{
  "model": "audio frame classifier",
  "dataset": "synthesized solo parts of chorales (CocoChorales)",
  "train_examples": 39062,
  "time_shift_ms": 50,
  "input": "waveform_16khz",
  "num_classes": 73,
  "output_stride": 4,
  "arch": "conformer",
  "norm": "layernorm_no_bias",
  "activation": "quick_gelu",
  "mlp_ratio": 4,
  "head_dim": 64,
  "fused_qkv": true,
  "qk_norm": true,
  "inner_norm": false,
  "wave_strides": [5, 4, 4, 2],
  "subsampling": 4,
  "layers": 16,
  "width": 160,
  "positions": "learned",
  "kernel_size": 31,
  "init": "trunc_normal_002",
  "residual_init": "zero_last",
  "optimizer": "soap",
  "beta2": 0.99,
  "lr": 0.0021,
  "beta1": 0.9,
  "shampoo_beta": 0.99,
  "eps": 1e-08,
  "precondition_frequency": 10,
  "max_precond_dim": 1024,
  "one_sided": false,
  "adamw_lr_other_params": 0.003,
  "grad_clip": 0.5,
  "steps": 1500,
  "batch_size": 64,
  "epochs": 2.5,
  "lr_schedule": "cosine",
  "final_lr_fraction": 0,
  "warmup_steps": 300,
  "weight_decay": 0.4,
  "adamw_weight_decay_other_params": 0.01
}
Rows from block 5, named by matrix and row number. Rows with one number belong to one attention dimension. Each number is 128 + 32 x the weight over its row's rms, rounded and kept within 0 to 255. All counts start at 0. Numbers have three digits each. After the name is the row's rms in percent of the matrix's.
# v: attention query, key and value (stacked) (model.blocks.5.attn.qkv.weight, 384x160, the v third), inputs 0-159
# proj: attention output (model.blocks.5.attn.proj.weight, 160x128, transposed), outputs 0-159
v.35 097:168112080102146127095145116145139136140098129091172158129159160137147102098138123140129156111129144137096144130119054105154084091116099124117071141160111137158075181137147124133076137107120090116085125208177139083106140108156132178124143141115117159098117202196156227100123071103148153135105092132085099143168177196145076150107109090165164140086116182149199101116158105123181121161093148144146144084092080111125115095105103161140126118181083156087145129051133121197120112151121103
proj.35 102:138130142223169161139165135084152105099152137169138056146087185132147099087164130076107094175128144127105114045144170113116161173137115121130133113097151133116141097081126114127176085112088083165105087093134142134128106091094147124119119166155155122181150075059124076141087083135139127150127130120131113090070135150116139182088110146141116146175183081121108138148103115147068117101137157138123169160103137098219119169196123140124117117071203041089122115125107155134125140117122119
v.36 078:112150139148084100087147099135144090112105138079093179140164114054160095148165109099131132155132128105141201101127087143101169166093120101120134110214156147033141149168119150134111112110074141133146170165111141148123114055121142131128141067102172099181107100185058089099125157098128111090124163141084072063182106153106116155132135084107129147124106168120168136092146130109146112088112142169146099101098113164139153147133036117154125181078156096078140137137140150072146177124135123
proj.36 080:135094118173170146173094117096124182104135134145149112126080104140181176114134137148106145129141127171083118156112152150177134064142105178162152131064203167155159109090166132116142161139174112163154102142150180119157163185151074094106136168125064149096150151094163137182118166133149175147144112075155106188055137167143142162102109166113137068108134135154105126182071128153166158115131108115085143129193134103142135120139178167183075128128062159134167102165112143130098085162095159
v.37 096:116125116073177093154185183154192142105110082146096140154087084123112136156193107084129150130141117074137107160126146118135151110140080163169127161148121175138083145081178151125155165157104079090166170104121131112052124196108126086116089177080139174129175192084118137107120068150110164097168163158123122165105156116146086138118045077149131119105113201130124145118143085123101141144130129163122117111109110108131160155076096128117110163158146165091197135107100177110119099064126107
proj.37 099:123170138191030192124036092056153049171193152139193118169121126111137107141127131146148127116148121177125163116099073101118142124128139088130104095124160133136132135129079152162147084135121154140136080178106142116122126161149116138140119109138140099145130114096159103118138137133104072139129156168181159107183097131167118126099132191079128148146132102165174174134135139188138112085103089139167088115110143089155066096177199137153172130126198114094100156097178097117131128122174130
v.38 102:128176090125141172172166118107164069126126172130168164064148150134086149155108151177106091071129152137104097170103075113093117158111182124179143130120120191100079168122159068120171130096162170108120121100101083102097112121140143066149113155149151128195156090125066107128156174136146133118166080141113109045111133163170088112121146096122161152128155107147140150160110154118144159176138121106139162160148128116104100111086144131152146124121142088064084084085027129114154107161089197
proj.38 107:138084126173123091147147135164112186118094089149086071176087120124129084123160165088105101113075129164114187113162121137114190097106081134085118129129134145091159151077115187091106124146079107144096139171113143181137113141160090169085122106094134116081114101134172168167117074129130176131095157072084119206144130057105180132148082166123115055071197138106134115140149129099139141142100132135120133116079132103143122112161059112137122112156113138186120130157126083138075133167166058
v.39 104:151167089092112152109075107105135175140137073106111191102096188120130133150113136112112102078135123075121094131146107106117135130105137111156111135129070119162093132133105079079093086114132127136093123119153155106169080157098161109095147113136131161150172170171097196180108136169173191162216088133142106064110134186167174029195101104170127184112150149085108120117149145205170080152112145160123132149145086109135119068163145156126130145131141135123137121082122091183133109136121143
proj.39 110:121139176188189135101206108175114093119107172138147079175143181136123127107134155107162135130095126214100152102166135103143125169087081164125076112092102134107162126120167154149156152138113169158067170125109126116104129145155094132083080167098106118061142064071133149075123049126086097129092156075093104104159113110114117155073155147150137100140165051119152143109104117031083104154126132130152154103084168137170119150116103109134123129111133100120117113168106140101106131152192131
v.40 102:096107119099097145135144116172118148094102185081139097115166115122177093150047176124130109093132161167106155119116175169145143171130169141165211073145098134102125122170090107135123097169119111121100141112115071137096127126132156136148087121115137053106171219098108140103148112124177171128162068075104148128158108122108147099106115083097099135156158136159107133181123126102108222173129176164140111132136130192147184163090116105124167115099142149089171143080079124091180148160129081
proj.40 104:182125082109148067144138148115184173166154127163059144164138031178123132124157069137103067164092073143102147121102069088164117107159166149065076188116145111148125100167129112121128147143118119143123110116119154174159102122108169063152144098174149147125078087096108139144170151109123160083160158125141169099136160110141149115213097184143169106116117085128103093126141116127142100100100059120105138201144158123111139064163075124113119128135130120128077130107129119116113085111168170
v.41 097:067138136166152126115149107050154122152100130111172102145110192151127096151153147065098110122141177177183141190095116147121113147104130175200136070129155148115174129058151106134101179132104152104123138084159116173134114133120135168163078107144092112136157186123151162107137164124161153146150173149084044138154156122048206135115156149138188082096160137152157094121094152138098149099126105098134126173161084172175086125152171168158117161066122089148097100144137122136133133141106105
proj.41 105:153105158091118105188095126184064119107147156154139148104139098087159159109101103187102133120112061105077148104186062146135104143146088090104127169138103167100155121124159117143164093095130158089166107130137142108112131086139120158084108155141119126114107077222054139167152112104134110123132128097106143099103134145107075185143095117152082179097110137126103166098183115075121132164136177141181137134115159140107115082121044136126150127214146195122124118140128188198090103119160135
v.42 095:081074122164139124111125139163125114158130099103185134109084136115147179118119118107158120145138120152102168142143175167105165082179158075072111162140111167188137112149090151158077201143107096082122078172129133188114144151130117109177130104095175154148092063180144053161152090168109076138069118082144187141155184073167072118131088081132169131115119137141116124136157069072148107147144082188121108115102152122130140138132120155188164134175125148137119152071146091148154146109135139
proj.42 103:134152065116092137178100124100170123142111151129118100151126120081062106100175129149160124097146139105176094177075121111125102169111140155175152074146187085085109129108130152106159090123161155185182163111112122090166115117101136140134139098105100107131170179117093188105089152109112150111128098184209113144154076161121181149083150122084164135124139162071098082130067130191107158113180117112145148115150105114117161149101163118066064148060105119127108110161079117180083123159088109
v.43 091:050113109140110121155141139154193150096128154094146133119132103143166155166124143059134135165115154125137097178149138139170149175169120123169112116132113176163130100155163176137127112155157076134134167123095088123108126103141124126108127116067140047128181140087154105099126126135103125193143157122227085106130082153121087128077156130150136122147145171106130163097177131121135064143114158159121135103109166059177120211125098142151132153076201136151123063159103149120124098031093140
proj.43 088:165137118166087125127068149091145136137164145156104177135064098151097096155148105131133162120159159111146141151118124163079145103143143140095193160113152133103112169107094084130123169133098183113154123208131163167163139132097125082190165173137111143151121127152163123128141202146118154085090130116114148159118126114149139115151078114131153088137113110103133157098072067120127144176186119085154078175183121178095099115162161084130115179155068154127172144046191112178140098158186074
v.44 092:079121193153131157148097109113135107152108131116116152086083146119121077097127129147115116123156136145112125094116104132108168176076126120092180130193062140157133142139048099138173130135140090085118223155165116043156146160060116116048127070126096116109093166083117110121147121122173101113125112161123086181118181137142079137145068136125158108126096136131138180121140086117139129111150157144167165133128059164168092132110122086108119049090137171126153095161128110147152134045117114
proj.44 093:094062086132128138068116140085139097160149139085097123121205088101144112142182119091113090157072121133134106191121168079126121142123106124104130115139136159097167146136137140166065138099112136146092045150105125131074139089146170110113139177109131073140184149121120156071115124088123168125098126129048136074122103155141097147157102129150091135131072174150159155098138154138116169124124105138095139089125143098081148127165105142118082165224142087140120113020146179124170118129083152
v.45 109:109140149157143147153144093188131140137146136191141122102151149139097159171132141144182093118113098123139175128078145101116122110066191090174139201145128159147114221176082102101110116107155121157121140155087112161133112093141140114081118132139148134123115092181094127137113167094137137134143073108084113101135144161110120078194117059097106144167184069044096126109141143128130100131155145093100142126165145127095115073103134077130035150152122077112097148106100161076132108177133047
proj.45 107:105155120103134078059142073177165121160069114113123109161158088120184143110087162119138158115115132102068106081182156141167154168096148175083160116126164056066154081087130168116158165171109158152136124108194132151148142141137113113139110091162127162111134111083147107080168111161126172188077153147206096112076135073096118162102129151133138072098096122169185106147135134097134143118039148190145149146119150140175124162130133167082136153096108129123089105126130113146119096111148168
v.46 090:142119106107130155147115096082115151087149078105141153101149179138129114138153096143126107151134124129114083103229120100199156100147136147129176127152167148132197141106126118131086140152093111140079126211153101129089167146188152122203147147172096179119129155153097142157106058103085095156108128154057051132107136156089145138115115045163038131151084127167143115092097109111162123142152121135155122122148110115158127126102144072135125196116129105158138125110131113199108173174126095
proj.46 088:112087126181127105145172129157155068179137159201122079095076152140106145110119150102117221149141157142086140108065102146100141130100074126151104115128093127160130110092113164162118073088105146140138123073108137137167087090103131168092096117140167093169123074106178153123071109148124170073125089098123145126080098114136197143130140174124248109102155154115160121119137104113067125115080198182101140094093125131123160184144124148097135143088136124101150106112106125135113072138108132
v.47 098:139148153143146114146113095110105101163132145136115125115125079192070116131153143130109102133148118066145153177124130057159116134156157147151099153161077128148094080113110104144124215153161125105072124091173124100107147218130136093110173102136123136148153114116207140159126157158156142177130104164146132112117138152115032108140111095161077105152102158155168212131081155148122147143118133144129177184110077117105053116142150160140088151172187182087132134106134157196072134105107130
proj.47 096:108165160178120153130107179147214085171136112137136106130141155090128174132113107123161148141134172150100083088142151147137130122080065118099102094119147153155156171103114112187125079112072147151139165227081112147114089108092097158128058161133116148118144196104140115106088145149085142062164103103093130130167128082163153144146130166118143138136158144148151143088180063161131122089115149131153129113135180152140082176142102104119168105139135080135088196044081148082173114119121118
v.48 091:128088097081063132162124110072110148121151099182163122154111153116173137128154137148096122129147146148104089139093133062188103137135113174140078119096045166088108126162201099100148173086072102115124173093137091079156108159097121114121088153064139134104111179089122151162143152120140106097147169201073136143093157135116172141092100201160170097153091184164142173110151148125173116122122112105101126118125096090120142148126145171144163198072128147155151086144149104160085095082121136
proj.48 094:161120182191166171103106150112130059140144122133107112071124157088104090173138149047146117095119103116152205086163106144085082134150077088167144158104149116142111188140118115157123112172169191112102111163103190138083154064176109160132130136155114089175175122165173146142110125158107181124137123084090097113141091145140077155100095072098104193108144107076142152113085114151116100147152133135194107089137093116140119129163139140126149083218162110099116116113108129096105122145165117
v.49 094:092180167140113111147155121106198118106106194149140135135102131053189117135138069144138174173101082118120178091156184158115132150096128120146180109164214099093224075130113167102128073106110176134171156157144141110184097133136125047107129105135119170104113133068137128143088111112074113111089133180129087118106103089130164159177149126095111142113110123138178135140125161088159156084136094159127131110176094149175164165158105152151120144114133134130150102140153138053175125132144155
proj.49 088:120064118080127157145112192104093157131140095097109187108153114165137130128122204163131111104133145099162039152134105120137138129206161029107133118139128126113109161163142138207166225117184137066123116102155115156069183141116114134087150142146102065152093137181112098127161173105170126150145123101110178189133172128103165125149108134057134125137091129143151140164129103135174108155120092141107074117084147142082164143109126159105116146107084142133169176130139154122126145104107136
v.50 095:160158118103155069139114075112131089130131134152135101152122120131120115193086127124117087116145109087160114149075095172119126107112145135138120151103109115092101131149080060105127131082134110098135132132135172130123080123123144176056151114166098149081146045228148138077150154124187159130141074119119145096128131132110143116179179123138142123050114129075132068206158179137186145112174130117133174158137101167066138163138172180153105106126108072127100146095200119164138169128150157
proj.50 094:091088161114144123110188103159112105114095139091142123147178164126110245069168184132108113095070119139062182101140152147150118176112123145099161079161171138167157086148171175089085184159121129164135134068143100121167135117139096146144091110159133121117087182064107096156116077093173120159103159126083088146130162132165086133139106087149111149185115127157200125120166127105081111185111150151107141099139149111155079126118059097138074119138130154129122115157115124100093150164118130
v.51 105:113179058202141139127122145112172088139126111110143116163143096154106117121173207120172119110196119155102156186109123095176096101147177209127146165110147128120138176085127093165095117158089121116069105154171128137161149115113120190119111112107131170109183144147161140159145083098143154115180117079100112172095113146122136151146144063149209084102190107134109103077107080134137120176135134130092145141135171068088119113152155099119163119166111100163084134136145143183139114092199128
proj.51 104:144107152078095100090149131165109127159160131183109153120100172097145118131056114153104147185098101144128086095112139181058155129082048093174114108120088111168162119152080165091175123098120119169143116092148132207101127104107181103128147132181135135159072066118061140089154132111141122139073151159116114030162119148104085133170161147130124169111104117126117168132152118141165109134181104156149164095101086185172098145118106111083122151141152118128138106102135156186119141107057105
v.52 087:159135155132177091093233219183123141101062157134161113064135141101110179150116110115125169077130087131155149076067119177119126114132066122127196137120153122101168167199097149078113117188180109137149092164134133107117102164153104150157130137136166126146084172074173125170129093104119120083132170127130092131097136132118165133128114151122127144118118105125148104116120168139124136149160183145116133119198105144135151100130127078080187142111114163182084125183143130134062137090146106
proj.52 104:132117142147100145109088107108125151138164068113102133148152072185125067131082137116114126161126074120105055128188091094150141127110180105132118130143065098205055124125215141141148093086121100119123102094153151102115127150087152102088151117156121135130134157179105096126120108123118099160092097133091184108082149179120146117160147093120110090177170123076108131129088104155116080066103078141108131106084142142103107101113122142147038125132161095094181051071082152110174127115125140
v.53 114:141119086117147153099170115104163130114138080122198134098131191176087154119156095170098155104095123118062073141115119120124120132165180171155125121154181126126175107117176071156117111152117157162150122111107178082083175123115059158191115135174092129167141148106115149139161103109141143076179139119079135082096148082138195076128123112150168115181124106166114167101114093141160123105102166125139150081176131176132150054171200075102163148106145160099118146135093140168106120188138118
proj.53 101:113154107150127108103147140224110175147110166125076106170057149110131146186141143154148103233116169157115163100132148122118201062081064165134102137115118096158132174152070144125108053090119161161110144154120084172104094153140197135093137129095127165110136106133125128101082102140090121159122096088094090113109084140130121155157117160199105113072172102105133150180184130120118114163152134173082132137092123164098111147112128101140152127168144098139111116173087110135131137069166116
v.54 111:127164101153126140191190127128178144133241124162168155067124195141140198137146145136124179116119136211128075117138142109075095096153155088117114147158203142095139162180170170093182149131100154100169112100064159093109128087092152099101137130173143147118142161159132143145128151168129171169131129129070138141138109143140147091109128095108143112146147116140166120095151147144084138082174106083104096108147165163086160120131142114059182150141067135136153143141095169128102161148154162
proj.54 101:132108151110164118127139082127108141085050164104122162116131134146106070124157139133158066115148118125115154097177147160119165147055157145176100216137098121121130133146112109115120125090220111184162104159168101148111162164220180107152072100150115106151130163110108131115127046117162105152066115072185105097115103136103194172122131147124113106114085128149105146139129191140149134129125134100137180184139091107115055173097179119166092118110112138131101112183105157147145137126126097
v.55 098:174220145124142138130067120145143098111133079127128106080087230171054111147139162155083178084108136146163108171118182131052129088117153157097115159137147141141127123106133132129128146107092165138088145122134108127167149122076157194086095184121102173111170084180106148160078136156173114159112078076116103142118125152106124098124175098129119168144152135119143104080134148165134121152098145107125140162141139109113133114184230093074134106168148121115092058112116146160134137123168135
proj.55 087:109106097132118110115189138114083149121111154125120163143147173109126136171135091123134208162162095133149130068140114166108105158107073152115132135129090164119205138097119122156158144087176154135157155126180134112110146154185131105143134056186158153150135167084093149108194079112086088123083113148100098099173125059159105162148173137159103135076113088164149158144163137103064166170167118151151173156143152130136094199154075123147133158075143121143105173183177154151125152183077133
v.56 093:066117145147171157178119094174168148130135134108124185108126143159111132099166185111101149095153094138161073072123175086073104117109126139075152101144063124100096147114161168169145124097136092150129090139109132063118091147110134143133154122161141132098137127113156135095109084081127059142110138102098115195123141137155052149135200141054102065089119100114217112126064177101171130137156105104129142154111204165141145129140074127132139126151109128165123086077096131133194133140116119
proj.56 091:148157081107120138161138136095143093126131065177126091114110132099121111178110103112087145094128111183096127182124101146157154150149144071190130190137139168102163159156136153129173147143109214100166106150174121187109139120190153141129136099132103090161146122140146067135149190214101113153105094163148170087151096138128193127122072146112140144170120174139076154123186159152083139083108182133123130086096048105105111180120144146146134131060160112120157129168157135118116068112113153
v.57 098:096111111138144110121189098143151138101154145128177163094068135122155125109180088145083094081161142125121118101106083152116124096098105131150155126108209110123169130138187117095147111136067141120140132095080116121148132089169132136162117154174153185070115123047080086105118072092133128171085106134094100082149122096103042143070116130098119126145109095138138139141110128159119168210143123111119148101107164164113125183105214116184129153102088157143103111157054175098096134182149106
proj.57 096:197157081060097157145103185122110103155075096128101100167172118166115150117122229124103170124081176152158155177085137131082163114133177111119165195177104144161151129134124128124109089118171135127166079209170087168147103152106187141103129083136142132162109096181093127123151131209138148153139138130117144152128144117165180101161129198160168084115151160161067112177105155137119094161131139098109106127116123113092146121147095157111108151150170094074128130115116130150165135115141178
v.58 110:193069135135112087101130081155086154138144087137053151118102060107085116177093089185160134162078130123125137145156135117130132127113091146133090064051053139138107106108131125132150139115085121130139145127108091094123131194127139155151167122158126147102155177078184181123161152112114133154154136140149149164080179066114112118163150163141111148118071110153157133095096102101156113127101095124076184151122130126116074078178186185123139133176159172123186115074129146098192101122108117
proj.58 114:051156127103166186124066148145181108097148178108137106111124236120109118123140182115127104111106057134148142096143109111091097143136086103089120197173114148135111121134091109147092113172137107121101179107134156121131100120130082127080086121079127124118111090089099062099059141167124065071123136070121116113188061166154087119139089107140138081148161118120089142164159161149088145099091135148109126119121099136132121137110132083148191031126158087138101135160132091125152113123118117
v.59 093:139138093081127144193150068106179103128082182111134130153128140138142086096111114109137074099145171111174133197087120135119098154139089082127096045158098153126182163129094163160148158094131155108200129101107140163128089064083111165118136099136130133138152153147139164081198136072154168155125134132118153089172149135060087076146119174054167142147085129158158115179154136115145163154123145123144096163113115195132181134087126086141132135086113075177118141098133133068101127153121102
proj.59 098:113124164160133056102158158147098160108117127125153102137131082108181161105130159183131121165122104116134131110141095163188145115138166121107132191087214106136127097142148129102119145158188119176134105093114115082120119197132134114115112112110166097127070111131103091149099155174140105104163160164124074198092175061169128176147087094170119119167203135089120137130118177083160176157139109112181073143130174131153074082184116168086146139183149160073120097169133138118170121141143133
v.60 105:163112124096155101073127196127126140149094155125146144141089018097207145121128142135144088110091182095155134080137091088174174130136132116092121183116110131130150110130142237146151159155113136080212133149103128155110149093134154130167115132061143187117140126133147121076115122095086097121147159152188174134147093121142110106097125164120125101169094153110119155137145082095135129159129138099139125122068174127186104164179101086173133166171170138179146132137181127080121103085112125
proj.60 108:095149180163130177243077105141184127083187068130104128134146103161125164122165130092088132133209130143204154236085168168082137120151153160159113089162092154164082116125139172089121128161157144132107128144111203080113182170148096123156119118098145083182113158166167111121148147178152103111115180133158152127117141150192116129116119135108147135151108141131106124117086179158155125110120140123096109119139100165152161085078137131085149141101090131120166132124153129131157144157139150
v.61 087:077048151135162155122122079125076153139177173132153109050113139078142111125131146169133093095117162167142120072105116096062088178139070151114144109117110114114200132163044144087130140146121147163091187154103078223135112152136139073157123159120106146097133089131093125150130101142141105132116121138119117168171116108123169125136097082138091116110215158120066096097122100096099098155134131132165138102106134101119105096053182167174098138106124078154097128129097101113145103165129151
proj.61 091:161162094080077062115168184132172149094164095113050161199175113132156143167109165099116191121147108117129122124144122169154147101045123163140121171169129149092102153152177107186179137127126141131161138097150170051091135080130130144089168101133088137154137142106123182122154113148106154126153150127150077112098115125105113152131157136147133081158057153150191143183092168065147164142119122063094122151125150151094137131145084117085137164139168132188102137108106099169085154118141148
v.62 107:133182098174126182100164156115147148116120155122085217085159093117094114088102172112145077155141161159125104122080082162139189116107198132107141177132149147105160202142135109138161171147103131129090093110180134148164145111172094114125103113134152139141072120117161131182132079084121096110148139077090116151126141154114120139165185077134148119098126138188155119143032147124171078114149145149131133106140146110057138130193113147089126118104105145165141116251130145128109133116111129
proj.62 101:107107143125072120117173093123104096149119125183139133178144114139142097149110058166178144074128136125103104141126166079134128119105105149152138129094094126130074111118115127118137091148171083151200098106079128126097142071113154103105144168200121120076150076143090151118142118107136163191112077111164106072163154148086152104096095130185144099178108131094122134078214070130093163120108094089138181160133123147201120186108145109164064142172094096127154129096099133142162075162078145
v.63 104:085129145072108084139152094038169135129185135089141162098030150106156163087150071107086139122097155126105081129112106130003110145138128149136157166120129182077138048153159175175161178129114169127120109133076111143143105104151102099144163119162111152168130115124127124126120170152151123114072117125119102108168152103122142087156139083150132188107161170158104136102141155104105116073146139134115081103137099162130139135077140107108096074126110132097135085137082174096084114151160093
proj.63 109:158132066181130138115114159164133157132049137128118124125190142169099155177144151135116140028145157138146140142114113130179140078124090158139126117141122143152184161133171093115165111135156085099193179107118090105097147106123176173132057148171109091149176161150105155135122100170104156153137163100153117147123128128090128129092107191129060054112097163143190076161054091106103185160156095113109130157177153125144118108148127185159112183147134078141140147165122141148120151096141100
v.64 089:084130145130150084169127120144136110095100163057124101133149100074054109129175109113190132126084166090088154127104137125131183112107116159151160132108099177129104137139118134128113158103165117132093163127160126145148102113158145192103124132098104124089119186192176203158188079146145127092159155195152139135158138160148159149146072163085127156137159137133092094102151117099095100174110150137090127161193130141118068113048181077146095155103099154129093136080149124164118065108195105
proj.64 095:113104126138106135163095127191085097130156116143089079171093121179138160174178158098074130112161064156128133149073174108155130118153118107135126113128163107093151083113143112160146097101125072109113132101090126099100164136168104103167199113100131087108143128120126071095146129150143126200089122149158082120120084114084169157052127169190043086138101144116121157123100178164121169132175137141106170098154091120188166125156094165104123109172160127093168140184119082089157182128082115
v.65 110:110157109096125156143101126137116161150103091067094180120126083056122124055162082170189137117107162142103087060178101146124174103070125060096195076094110145129174099111149178123213111082135103119153135120141096106161120122111115101119114157132096146096108144111152134135126173166161163117144166123105143116184097076151137138112133118130101149091111083183087156210156133057126164115112127147119127130101158092054101120103079116171095126133136117150142144167156172146110097130101079
proj.65 104:140123174153083103117163117158116089146131206141174091192124129169127211173141138154121110143115079144146075182099179135147147145152110137099133164131157144134038127122059173106120118146145147158097136097111089118060164107151136102125178139153176131163114102159133138105156150079166107119096165089095164117132125185131140185163131101138095121123144163127119149120098126126087174125138141125152156058106145122131139106190086083086209128189154134080121058170105153138145186124144162
v.66 110:106104146081104075130149123161137148128219046157120126120110104097127142112097108093144160156139145171107115069163109118070154146120121170108036160135062108090137125108072146150115137112167128114138138143123178187057110124122118115125104097139087162138112073131136139185127157106122134127146135112166099140107148115050126140138170200084176148173100133196102143088158092079172097118155098090112079138083102122138160115130173147089104157096113123098150114082143199127137156084170103
proj.66 100:086160133121138125139097132083087121113128152163166108096179128167147157139124116149124133125103115132129094114127114134116067107159134080197130100048139074140065084146076116111145168149131156156110109098179161093118136046142144111126149105140158071135125117066151157120120096140122129127139092184153192094141118116154128101112131105139108076121192111121190088159125156147111117111113187196216117129176142168184080164149125124201144101125093134183164130160080063136147108170122172
v.67 104:117099133122126119146156133166102145173161068145062110081155139087125130133138094122120127111158116122163124067132172088120106202161149122075100148124167084127107155117110165121170112126129137141103137175143055118075137075096137132088105134112122127191108131146108142160118193126188113143146072223156172130138120084114105134101149129137095172106111121209123132102143154150054125058074142171070136113072114116072175099118109149132165104101133116123112135125079193129098072093144174
proj.67 104:153147132137185103113151136069143144156130160124163129131085100193084131109067096155124080135094116076093156170133113079089112066082071127154155125100074117075097055135107106109115113097133103162079101112158183155123102148145138121145116150164132115117109116129111132074162110137108128135109102109149123093117134156202125139159132108160096083093124093147083071106142095079084159195135155088173150141128125126201028136121126109083095134085134137090130068159132098131182116183095097
v.68 083:156129150146175105164141149124083107156105152124117168100061079151124159144111169146184114131106049078107105140145097137182142195138112118110114126190103096125123113148121139153110143154155126144129184117083075063132128139144150094089144120132114162087102106101180125154088162114130200109137129052100096127104082128154083127140147110122135137095127078020133136163121107149118120129178119142126140087152149137187107143121159114125111199101118123094167209137083088092116188135172196
proj.68 088:135123121131124121084118101124202171083125174117115107148238146112123105100137145114101116145108193147162177108154135125108107115115124119129164160114170147137151154099114166092168120100157162117090106142151162169089075070178166151138110152103168116072135082144128123135137100155077131144155164144134124175153148096077125169153104153151120156132156163196159131090142168114211107139134105162101144172090111134044135117156074177145147093142175161103080100130148154129168039080086142
v.69 087:098138139103132142087080132127134142166132141154100069141132113080164136129130148137115151099151121138061163103135100095135102146149124182164137121179096090163140158140128112146102111094130121111120083104139113156073097152072206150156169134135122127172117143105131090070165077150136118142090123201156113090146075106103142065092094140168107122184126190105104143141118094104108138194120162105136082122125153199152141095140095076157090125083054087107128186149143018089147145140181148
proj.69 092:175123126154095123155137176072061112074082098183107108095155152177140110112147112103079120125116121131211142133155084153128092112148106089094130095086147118124167118136197107091162114191159122165163139119132116173168171136112008104115100077090141145088157147162090188146114139121118129111171116080099097125123131121141127105143151131055104115120135079085107109126139145140109128073143155101128113184131092114123137148142102199077096076166167152089139095148135187141122091097086137
v.70 108:119163130125166188156206141148131150148114141156067123111080133119072191125143100132113138086121093084141108069176070147108084111110094082169113178125118120073112126064120164082093165082143155173174132106093093140062092088112103113147108128103119124143077104084107112109093181112159156106165149160157125155119144088159182137163164152095102107126107072164096140203150167114123144054191101137144116081135114172136145109153095135105145114118108083140109157128176182131097134143176139
proj.70 107:132142139128131139162097138119112149116147117099120147141177138126075150137089156128142106189172196125083074111120187105124147073150173131112140110095133138140113108121145152165193117138124136107089165147216104116148103167183179159057120127111167184107138106178127166105133063103116104141090122171141149084129181165128132146140092090159156164100172170180110134088127114121136143178075115147163198120123211142177085102147130097127135206128125162167154055123106136133174085118159140
v.71 097:138147102137173128127167107107144148099116095176131188160101164156166122184121151094138105150071104119123131138107126106181133101083105156179106149128120131098209207195142085144078178126106098065129125078131196106125114113146120136147113133144130127223149093166137163171147125107084106116181165174171107104114074143099113166155076126169135109056136134183120115099157147106120112149137121104086133094181129098157114088116158067184126149083107121166075088125113095096150156137165133
proj.71 096:139110140120137126117074176114116089074121146141107089130178088121104061096172136114122121140228088159152150130111116174065103166189156139143108115117123115164130081106119142150153171194104149175115143135158068134162135146172140130173140115122183108091117183124137130138142130161123125102149060124076161206148094099154174093141140129098119076163118084103139099096156119148148138129131200160135118115116172118144182206147138167089174118164110164136189165123112120043124116118155149
v.72 098:138141101073128092113161134069134206105102126142104173124110080126130076074186113101175201144104114168140167073075103122153188141140178145103112091108128172129155085142150143169170113129143133115153128076150119166104107168102139130163169082104176126070060129101150093089165155132150120136062153210146142125105141154100115111172145100115108129129172116187128139155120133142152079180148105128149130083121149128141181096141081146137123168098124088120095114097169120108185113117068062
proj.72 103:140117144178100147175093142101133131101161113139087016111145232126092168147121115089081077132139108081138150144184139110137128096159127128141097103096170103134114140142095136080114150136119140126130111137088154105126172099212135148117090158147096144144170148131178207131135150094128092124145080131093156069164115106157149082091114177131164126124121102068159117114082153170141140116168166121121152159118127133136161170121190116121110093186129110116182106156121181138129178123188212
v.73 101:157147191105168179113104108127139121139136121153169156138156090142175099131162138114144116122115117099103190153119118132117122124112186114150108093145103168156099098183164186120104116122129087063075105075144123150163165185170109127153174104151091135108142077196096094155132103112116140131111113116139164106152114080125151170132182116113177082037152130098047100085149155118158128156193097147174121083103110175114080095161111151113136147085135043146155057164124149118168137156127166
proj.73 094:177091038172122070172103166111146097092064141086119124132108189116092142108064170118152143149153196154143147078147103158116134169128126149131153153139153166138150130085132159165152104136173158130198159125095096117134110083151110077150067160131143103098122162086158123155093135137106144103056121127147104090143146195152128101122129112137106103155105118132159213198125097095099126114089155132152141149109173142116130123153174134158146066178131143101128171075087075137062137085137138
v.74 106:073122191038174085133151148139107119113100111108136111141175097095151168091124159125188096157123156106129143141101144105111190148108145143081155193099141148166134081136110067118215064135111123140182162141096090084163160142133094123160115121116118117071145121147100047101145165113114154163169138157152120135153160123108111128132135096126082179136122107160095109146172160130151154131105190111055203107163120155132170139119091155144101147094127134206097151099152128080147143070138149
proj.74 110:130158105187131119142073095107155117173174179151208155078098123114137134153185162126091198112106114134130096140150137180120180195141161113094112098180098127150106154087104175125110199116109102141141130106132105176058124113118116121125143151090116116190108164079147160144157064186143109161072107114108126148115097123099152140094091153141153105096118124127145120131103131121072129166170086134189129086054149122114057134145120108086167105147134121082172164161086166133128102156134057
v.75 106:130121161212059124100097149087071096140176136140064119105132089167135133133149143118120112120132138153165123137136128140087128169144136184126109096164137121112093097092060093135130136120132127122109134113071130082144130150160124095185095127177186161099108094145118101207026139145123149137132126090092130083095127141131109096147129100081159088065210125155154139092088136112144084158135093141096138152063140098073069112130099156140081093142148107119090065142134137190183113170113121
proj.75 100:175130118038156135108122104172188120122100121157178139138150140129190125126124159099185163158131101100118158100133129139178058114093135125098146144106160109098166159163140139093062164184193125147142091091161167126134137076164196120076143156091082067123132090071152124083199115130120149062149111117151143127165160127124140125129154188148144123137058144119129169112109138090144122115167106115146119112150137192165137140133151112105121150098123115175123142132115182066079156057175165